A small multi-label image tagger, trained from scratch: 72.5 epochs.
Rows from block 5 of a small multi-label image tagger, named by matrix and row number. Each number is 500 + 50 x the weight over its row's rms, rounded and kept within 0 to 999. All counts start at 0. Numbers have three digits each.
After each channel's rows are labels from the 100 images, of 14848, where the channel reaches its highest value: "peak at" is the part of the image that holds the peak. Only what is clearly more common there than usual is listed. The data: regions of photos with short descriptions (Visual Genome). In brackets: how many of the 100, against the usual share in percent.
# conv: 3x3 conv (model.blocks.5.conv.weight, 96x96x3x3, each kernel summed), inputs 0-95

conv.3:506547518545517529499402526479501505501543412569465485590508494527525390499412486494488574549464458551436446497559458512537430466522445539559510604461502554487565517477537528502549469555419404535472554516498485528502432485551365403411427435462479486443609517497512437476543557513538442501
peak at: bottom centre (31 vs 11.1); centre (27 vs 11.1)

conv.46:537532530478495367479446491424496510502496511450386541509493481480624475525520461497526543509482527438542456412495377521592491526541564469439529559528479505460460418531464475494474530491467441541454513467477496643486521563482597563447517400564495484466506524495544417449506582475573447444
peak at: bottom centre (36 vs 11.1)

conv.61:549512558536464508504491512544579365454548535587438585511545453485509487513518452453493579527441440515475478488547399444465444458492503460516502505401491552422496425574518472437475432530464531419494558500557607499451568468485466381544473504494427432542495502414495439476473525578551457459
peak at: bottom centre (56 vs 11.1)

conv.27:524460483413514589529401468465507475529492521496548456474426550427622527440479524495450572481464594506451430473577466502601418462485452502463439599495457434413425506476590558603521497506472471508437549490524459599465530526499587454513487517550472483481554524486415473451539516454507470478
peak at: bottom centre (36 vs 11.1)

conv.82:477452502466459484552467481498450472501443507492547513469418509557483367477484528580503511467530574598438483422495467533479534449455434499509536565441588491493409582539504547476517532400519483467457522489581460581473461474493516507506384540520523445486697470490462493478515482493463432579
peak at: bottom centre (43 vs 11.1); centre (32 vs 11.1)

conv.28:429402494514574499456527426474537528514579419502520473591453527481416441502526471517432526460511470454498486413464592448594445499490490556472491473562394511475428486460498534517480506526520338482602444552528520530460568544491484510569519496620492474446544505490499460593450505544485511437
peak at: top centre (46 vs 11.1)

conv.37:487481579481406417539440536515472504489566474477493420500546466384607500535430505560488431518517452560447501509424555491463455511552502498501459511525545421527555481536558566571454560463545476511504461448539479546508469474531602504553498431537571514498505480531460507458515545642430583371
peak at: top centre (35 vs 11.1)

conv.91:538553614582447543422527452523551478642488437464439536513461553489380556488448529533573480504501483444582549488389514589390507522493460435575541587517458496495514515500486424468576564466492462506488514516566518512549488543537434536519498516520557504567527478539493477470478591436465451498
peak at: bottom right (38 vs 11.1); bottom centre (36 vs 11.1)

conv.48:432568516512478465518465514544503502450489550419549504551444527499424464466483566492502500566527556564455495524420434458466491549525538484398541509545476445462491400568491441500487486491518532456545414584468462412463426508555451555562426531403411425497620497508524449511522625487454571517
peak at: bottom centre (34 vs 11.1)

conv.5:483485558540465471548596505507519582526513510442491432532579458426498588544522438459404442456469463465490453460527561583529433517459491510537485577586486516436475540554410440532410504476541572485435465454387460442460361452557542450515488505526456406473468477506542489479539554515466538466
peak at: centre (40 vs 11.1); top centre (36 vs 11.1)

conv.78:478490594545474451542485337459432526537413528496499541463492467507628505441407493522484463603506470451484518474476475443542541505410512501568549533482505529512449490509500438511475438388495520442460472560504486384387543479500557490551433458450521394536452440443483477489503488528551522482
peak at: centre (27 vs 11.1)

conv.52:559537511523490495523479516490565453460543605512503521487414476486505430406587532435563433451592454536497516405389379542528431459422490459494440481427531526482428544436448523487446489458501454612589455480509470597452527511566498502452434442437486472488531530477528478514502549490519461438
peak at: centre (45 vs 11.1)

conv.16:523505436584456462459507496449512544486391445551494545507519531583431524488581467483557517572530480422549508399412514431481485458439417444467480416578453507433568475496500492441448536492568520485606518491436537489495444492458539481549572497482455542530483497543394451517528440531629503429
peak at: centre (34 vs 11.1)

conv.69:423588495530530447538544495482482417459547473451481443482577445475610466446508484443424564499459523590504452434475519568431576542454510536504422478582464483542500509522511447521492421508486460421475531418554530566509512502603468416476453621517500465424413591478434521446450495482486511495
peak at: top centre (31 vs 11.1)

conv.63:547358488572495581569445515403494467496436601484514507439525480489463552462540517539534540438473519461519497501548555447573547548461459469479484557555431501533611430512589470493491486470560414536432482485402471570540562514518540455564529560544472551484453519538531555423416467559460531540
peak at: bottom centre (37 vs 11.1)

conv.43:532568561542579543447522581453436448542451446451526458460475572486500533524492506470474628495486513449459509479539425534510494433463468490556488539577478505502551517549469507466373605485487608530476467467551485544531530407467552427460538535590513522545578515501538606517415512461430575451
peak at: centre (31 vs 11.1)

conv.36:508403487522589508576437508473467493460541378566497577481520439536534517519426566462607450563533529460470491439557401569524501455478495484570503544440437537440524518580579454445420523534471596510522421466463456536482489467460485564521496501535530468562554455565529505449460533519479603426
peak at: centre (43 vs 11.1)

conv.31:491495504436431469514376434512467423523429421432540496485429461464609478466492464479494472550531463509548389477462473549456474560493496515502386481489512628468513539468525428554555499650465498434522483516468479489517467483359415494477464439462475496516561519518565437489509488485541523464
peak at: centre (37 vs 11.1)

conv.72:544489497548606463589517504502599516515482541523574518539519412469475517480499446546481461571529553476382510469430435506528528414596530567431446452515426538443499484414482533449460522544557479538539508525505528492489513397555349463524526491574571499545467513488595482479460465547426513449
peak at: top centre (28 vs 11.1)