Weights of a small multi-label image tagger: 0.877M parameters, arch vgg.
Rows from block 5 of a small multi-label image tagger, named by matrix and row number. Each number is 128 + 24 x the weight over its row's rms, rounded and kept within 0 to 255. All counts start at 0. Numbers have three digits each.
After each channel's rows are labels from the 100 images, of 14848, where the channel reaches its highest value: "peak at" is the part of the image that holds the peak. Only what is clearly more common there than usual is listed. The data: regions of photos with short descriptions (Visual Genome). In brackets: how many of the 100.
# conv: 3x3 conv (model.blocks.5.conv.weight, 96x96x3x3, each kernel summed), inputs 0-95

conv.54:107082144129131117110105149139149135156130146109123088087137142158119140159144165151120159088163136138134113119092117112096141074130110110106100063105150147134181120142110072093121124077111131152116153139152112103126151120143143152110116121129119102146087119127151108139142145088151098145
peak at: top centre (27)

conv.6:116149147134158093081135093119136116124139094132128111130137115137140115119118163120109121149123145176159118096142145122116103129143149120150159127073076141123153120157116126114119063110133080113116124136091160100150116135104133130159100116130207127110132133093119154108096140130152149182
peak at: top left (35)

conv.17:119147119155103131115117125124108096156152107150169126106114101097139149100130124106130142190113114109140173165106105109092118075161122131121101128091097085141091146148106129166134100116109139132129120104138125130122155117106132107155157117111131152132152135124058107136108126064110171126
peak at: bottom right (31)

conv.71:157125112068091172126154137121140131128138102129135135130116120110152181090141115100140121087145102181149151090098121101139125103125162133103128131098118152127115151105176127128122128145106114088126116135122118138107126136122113128150106191122088084140170125146098071160108157139114139109
peak at: centre (33)

conv.18:147068113112148135105143135113144134089142164115113156120132147133086132109096083114141183135122139161102113132131119134124117123135107065134113110174100116144151103111098120121138109148126141112116082123134125089121133138114037106146150097105116135108144133100114076124118105119109111126
peak at: bottom right (45); bottom centre (29)

conv.55:101139112144126174137146127195116091140123134159135075098139159128088106143157132097130162136107134148136096079111154109093151105147135146142081080149149121152150095119136114128168113101143172108133148144137127109116160109108118120125139136095161139158106135087146151104122112099149132146
peak at: top left (67)

conv.80:149114153132140108089156097081132156129094117128133131148139134128118126102129154128138088131106131152185118143142121081096185154108099132127151126085149149123154112067110122122081137149119094167125106106140089165111157173123157134113146125124166122125080128160105131131138138116108125124
peak at: top right (57)

conv.60:118133128132154158116135099097135118148088118100116095096118096140197166111175118154088131096124103138137120117154089129103077085103121124113120133130092112133082148126114136161133113106134080126161098136118145116120128109119118117125155132091178142115127129107163091151117135096172133124
peak at: top right (30)

conv.35:102109133155166115173139139085144123118121133138157136144138135098073131171084101132151130141161127116136138127122101141084106117140121161150113064154097161138107104164141135111145111132132117118133098132156162088149131161139121134136096085129096121125129092122117160160152084154169153132
peak at: top right (59)

conv.41:132137093166172097129129140124151146167130133103146138111093152135082124155144141119088110139115149132110158121079135132138125136122144155127147071109148157124138060149152157182148117148107105113129129083116118091131116116132135132101106149118125102124126131118121073154098086100085123107
peak at: top right (40)

conv.22:101134113128124136153158183125126139092169115187129105104136142117101135119122098117131113132139113095115091080106116189134084092156129179162104089173146146130072139133161121130133146131097154146135113123100145114141119114110156106102118136147111124123105124127087151122127143108116113092
peak at: centre (36)

conv.21:116127109102130136156132138126164092130092163058121121137145139153093113141105115116114142098133135114154082118152153066139137120097064179117166109150133137117108113130132165132107159155148111099124146163088110107153125114154159147156115103118106132150110123117161114107151140111146100140
peak at: top left (59)

conv.40:129133098103135094120110120106170117108086115119123114140081142110144127101147128121137156115124126155105152130158095138154149134109115116105153100147164107117140091134158146141118149110115130129134122166121127216124149179119145085152129069090073145147160124118086118133114143121114105131
peak at: centre (46); bottom centre (27)

conv.58:126083126095124079157069163145103134073109123131154133166145113139079112127128106143133155156150133139132100149104130111152082141132159124114169140125133130129157097116111132105070116124144110136119120149090101160145154140077148119164135150138096145109110145101108174154133120122133114128
peak at: bottom centre (29)

conv.7:080122148108152143200144140126139134101104155134105092114169144108147149105135112141105140130117121105134133156148100125129117145150139106131114100162061103128145153102125141139105132111158143118172153141144113171091120138105146112143152107122134121066070150097134105108118151132145091124
peak at: bottom right (61)

conv.29:134177127107154092179130147123108097114113084126105133082116149148109099132122143124131116134123117138121135141191121170091131135120146156120124125108115144152152070096162134079106141115172111135111131119135105105136118141121164147097141131132147148127142159137136098093159108080081158098
peak at: top right (34)

conv.87:113140101134120182090170130112086157156085114124149134091126110107137174137089140159135139118122102172126124129116139123139139150132093112122111109129147137083171123164132111130080112117119093108095073146091123139134158129155132118161132150115099140176156137128145157117140139174104106126
peak at: centre (28)

conv.14:152172150134125118116136121114120121097137159154146137133133115115114156164124126160100136082110142132093123112170104126133144141184083126122141151111069098147119143105115117115080119153136099115142139137136110138131097125113168145120154071054125142172154140105101111123137131106151095151
peak at: top centre (31)

conv.92:100095130145113108109184102118109138105129130143160157120125115124134104119123144121151121071129076123118119160106109120147081159132212139155110108093119125100176146109090114103117113143168128109137116141110145156141143123142165134129131108132116145103160146146074120131105097094118138107
peak at: top centre (28)

conv.30:120126107090096106134101147165159120115121144131136084112119183146150115099117101137113109103135132109099149170123140132169132148181131100123107120126145146135110151125144144136118122103098110159093142170115105113123124106126176100132138144179114143099163147113130076117114202117117156143
peak at: bottom left (37)

conv.89:135161117067098102141103158122179129125078111134117096129115114119112128092138153141121165155138150119137168128162092135115117158132115120089096117126144090154116126127127138123124154154150135105124134106146146135125153143099103112145142163129099143076181149167178113133121140123174083122
peak at: bottom centre (31)

conv.24:134146113141126068170104150126128103116117128094158062136112114147114129114159120138090112116099160117154174107094131140113141098165149128116096176136136153122114114138136112147115091077107139147121127188136122129099154115126102118124134109134080119101097114092129149115161098133098110143
peak at: bottom right (31)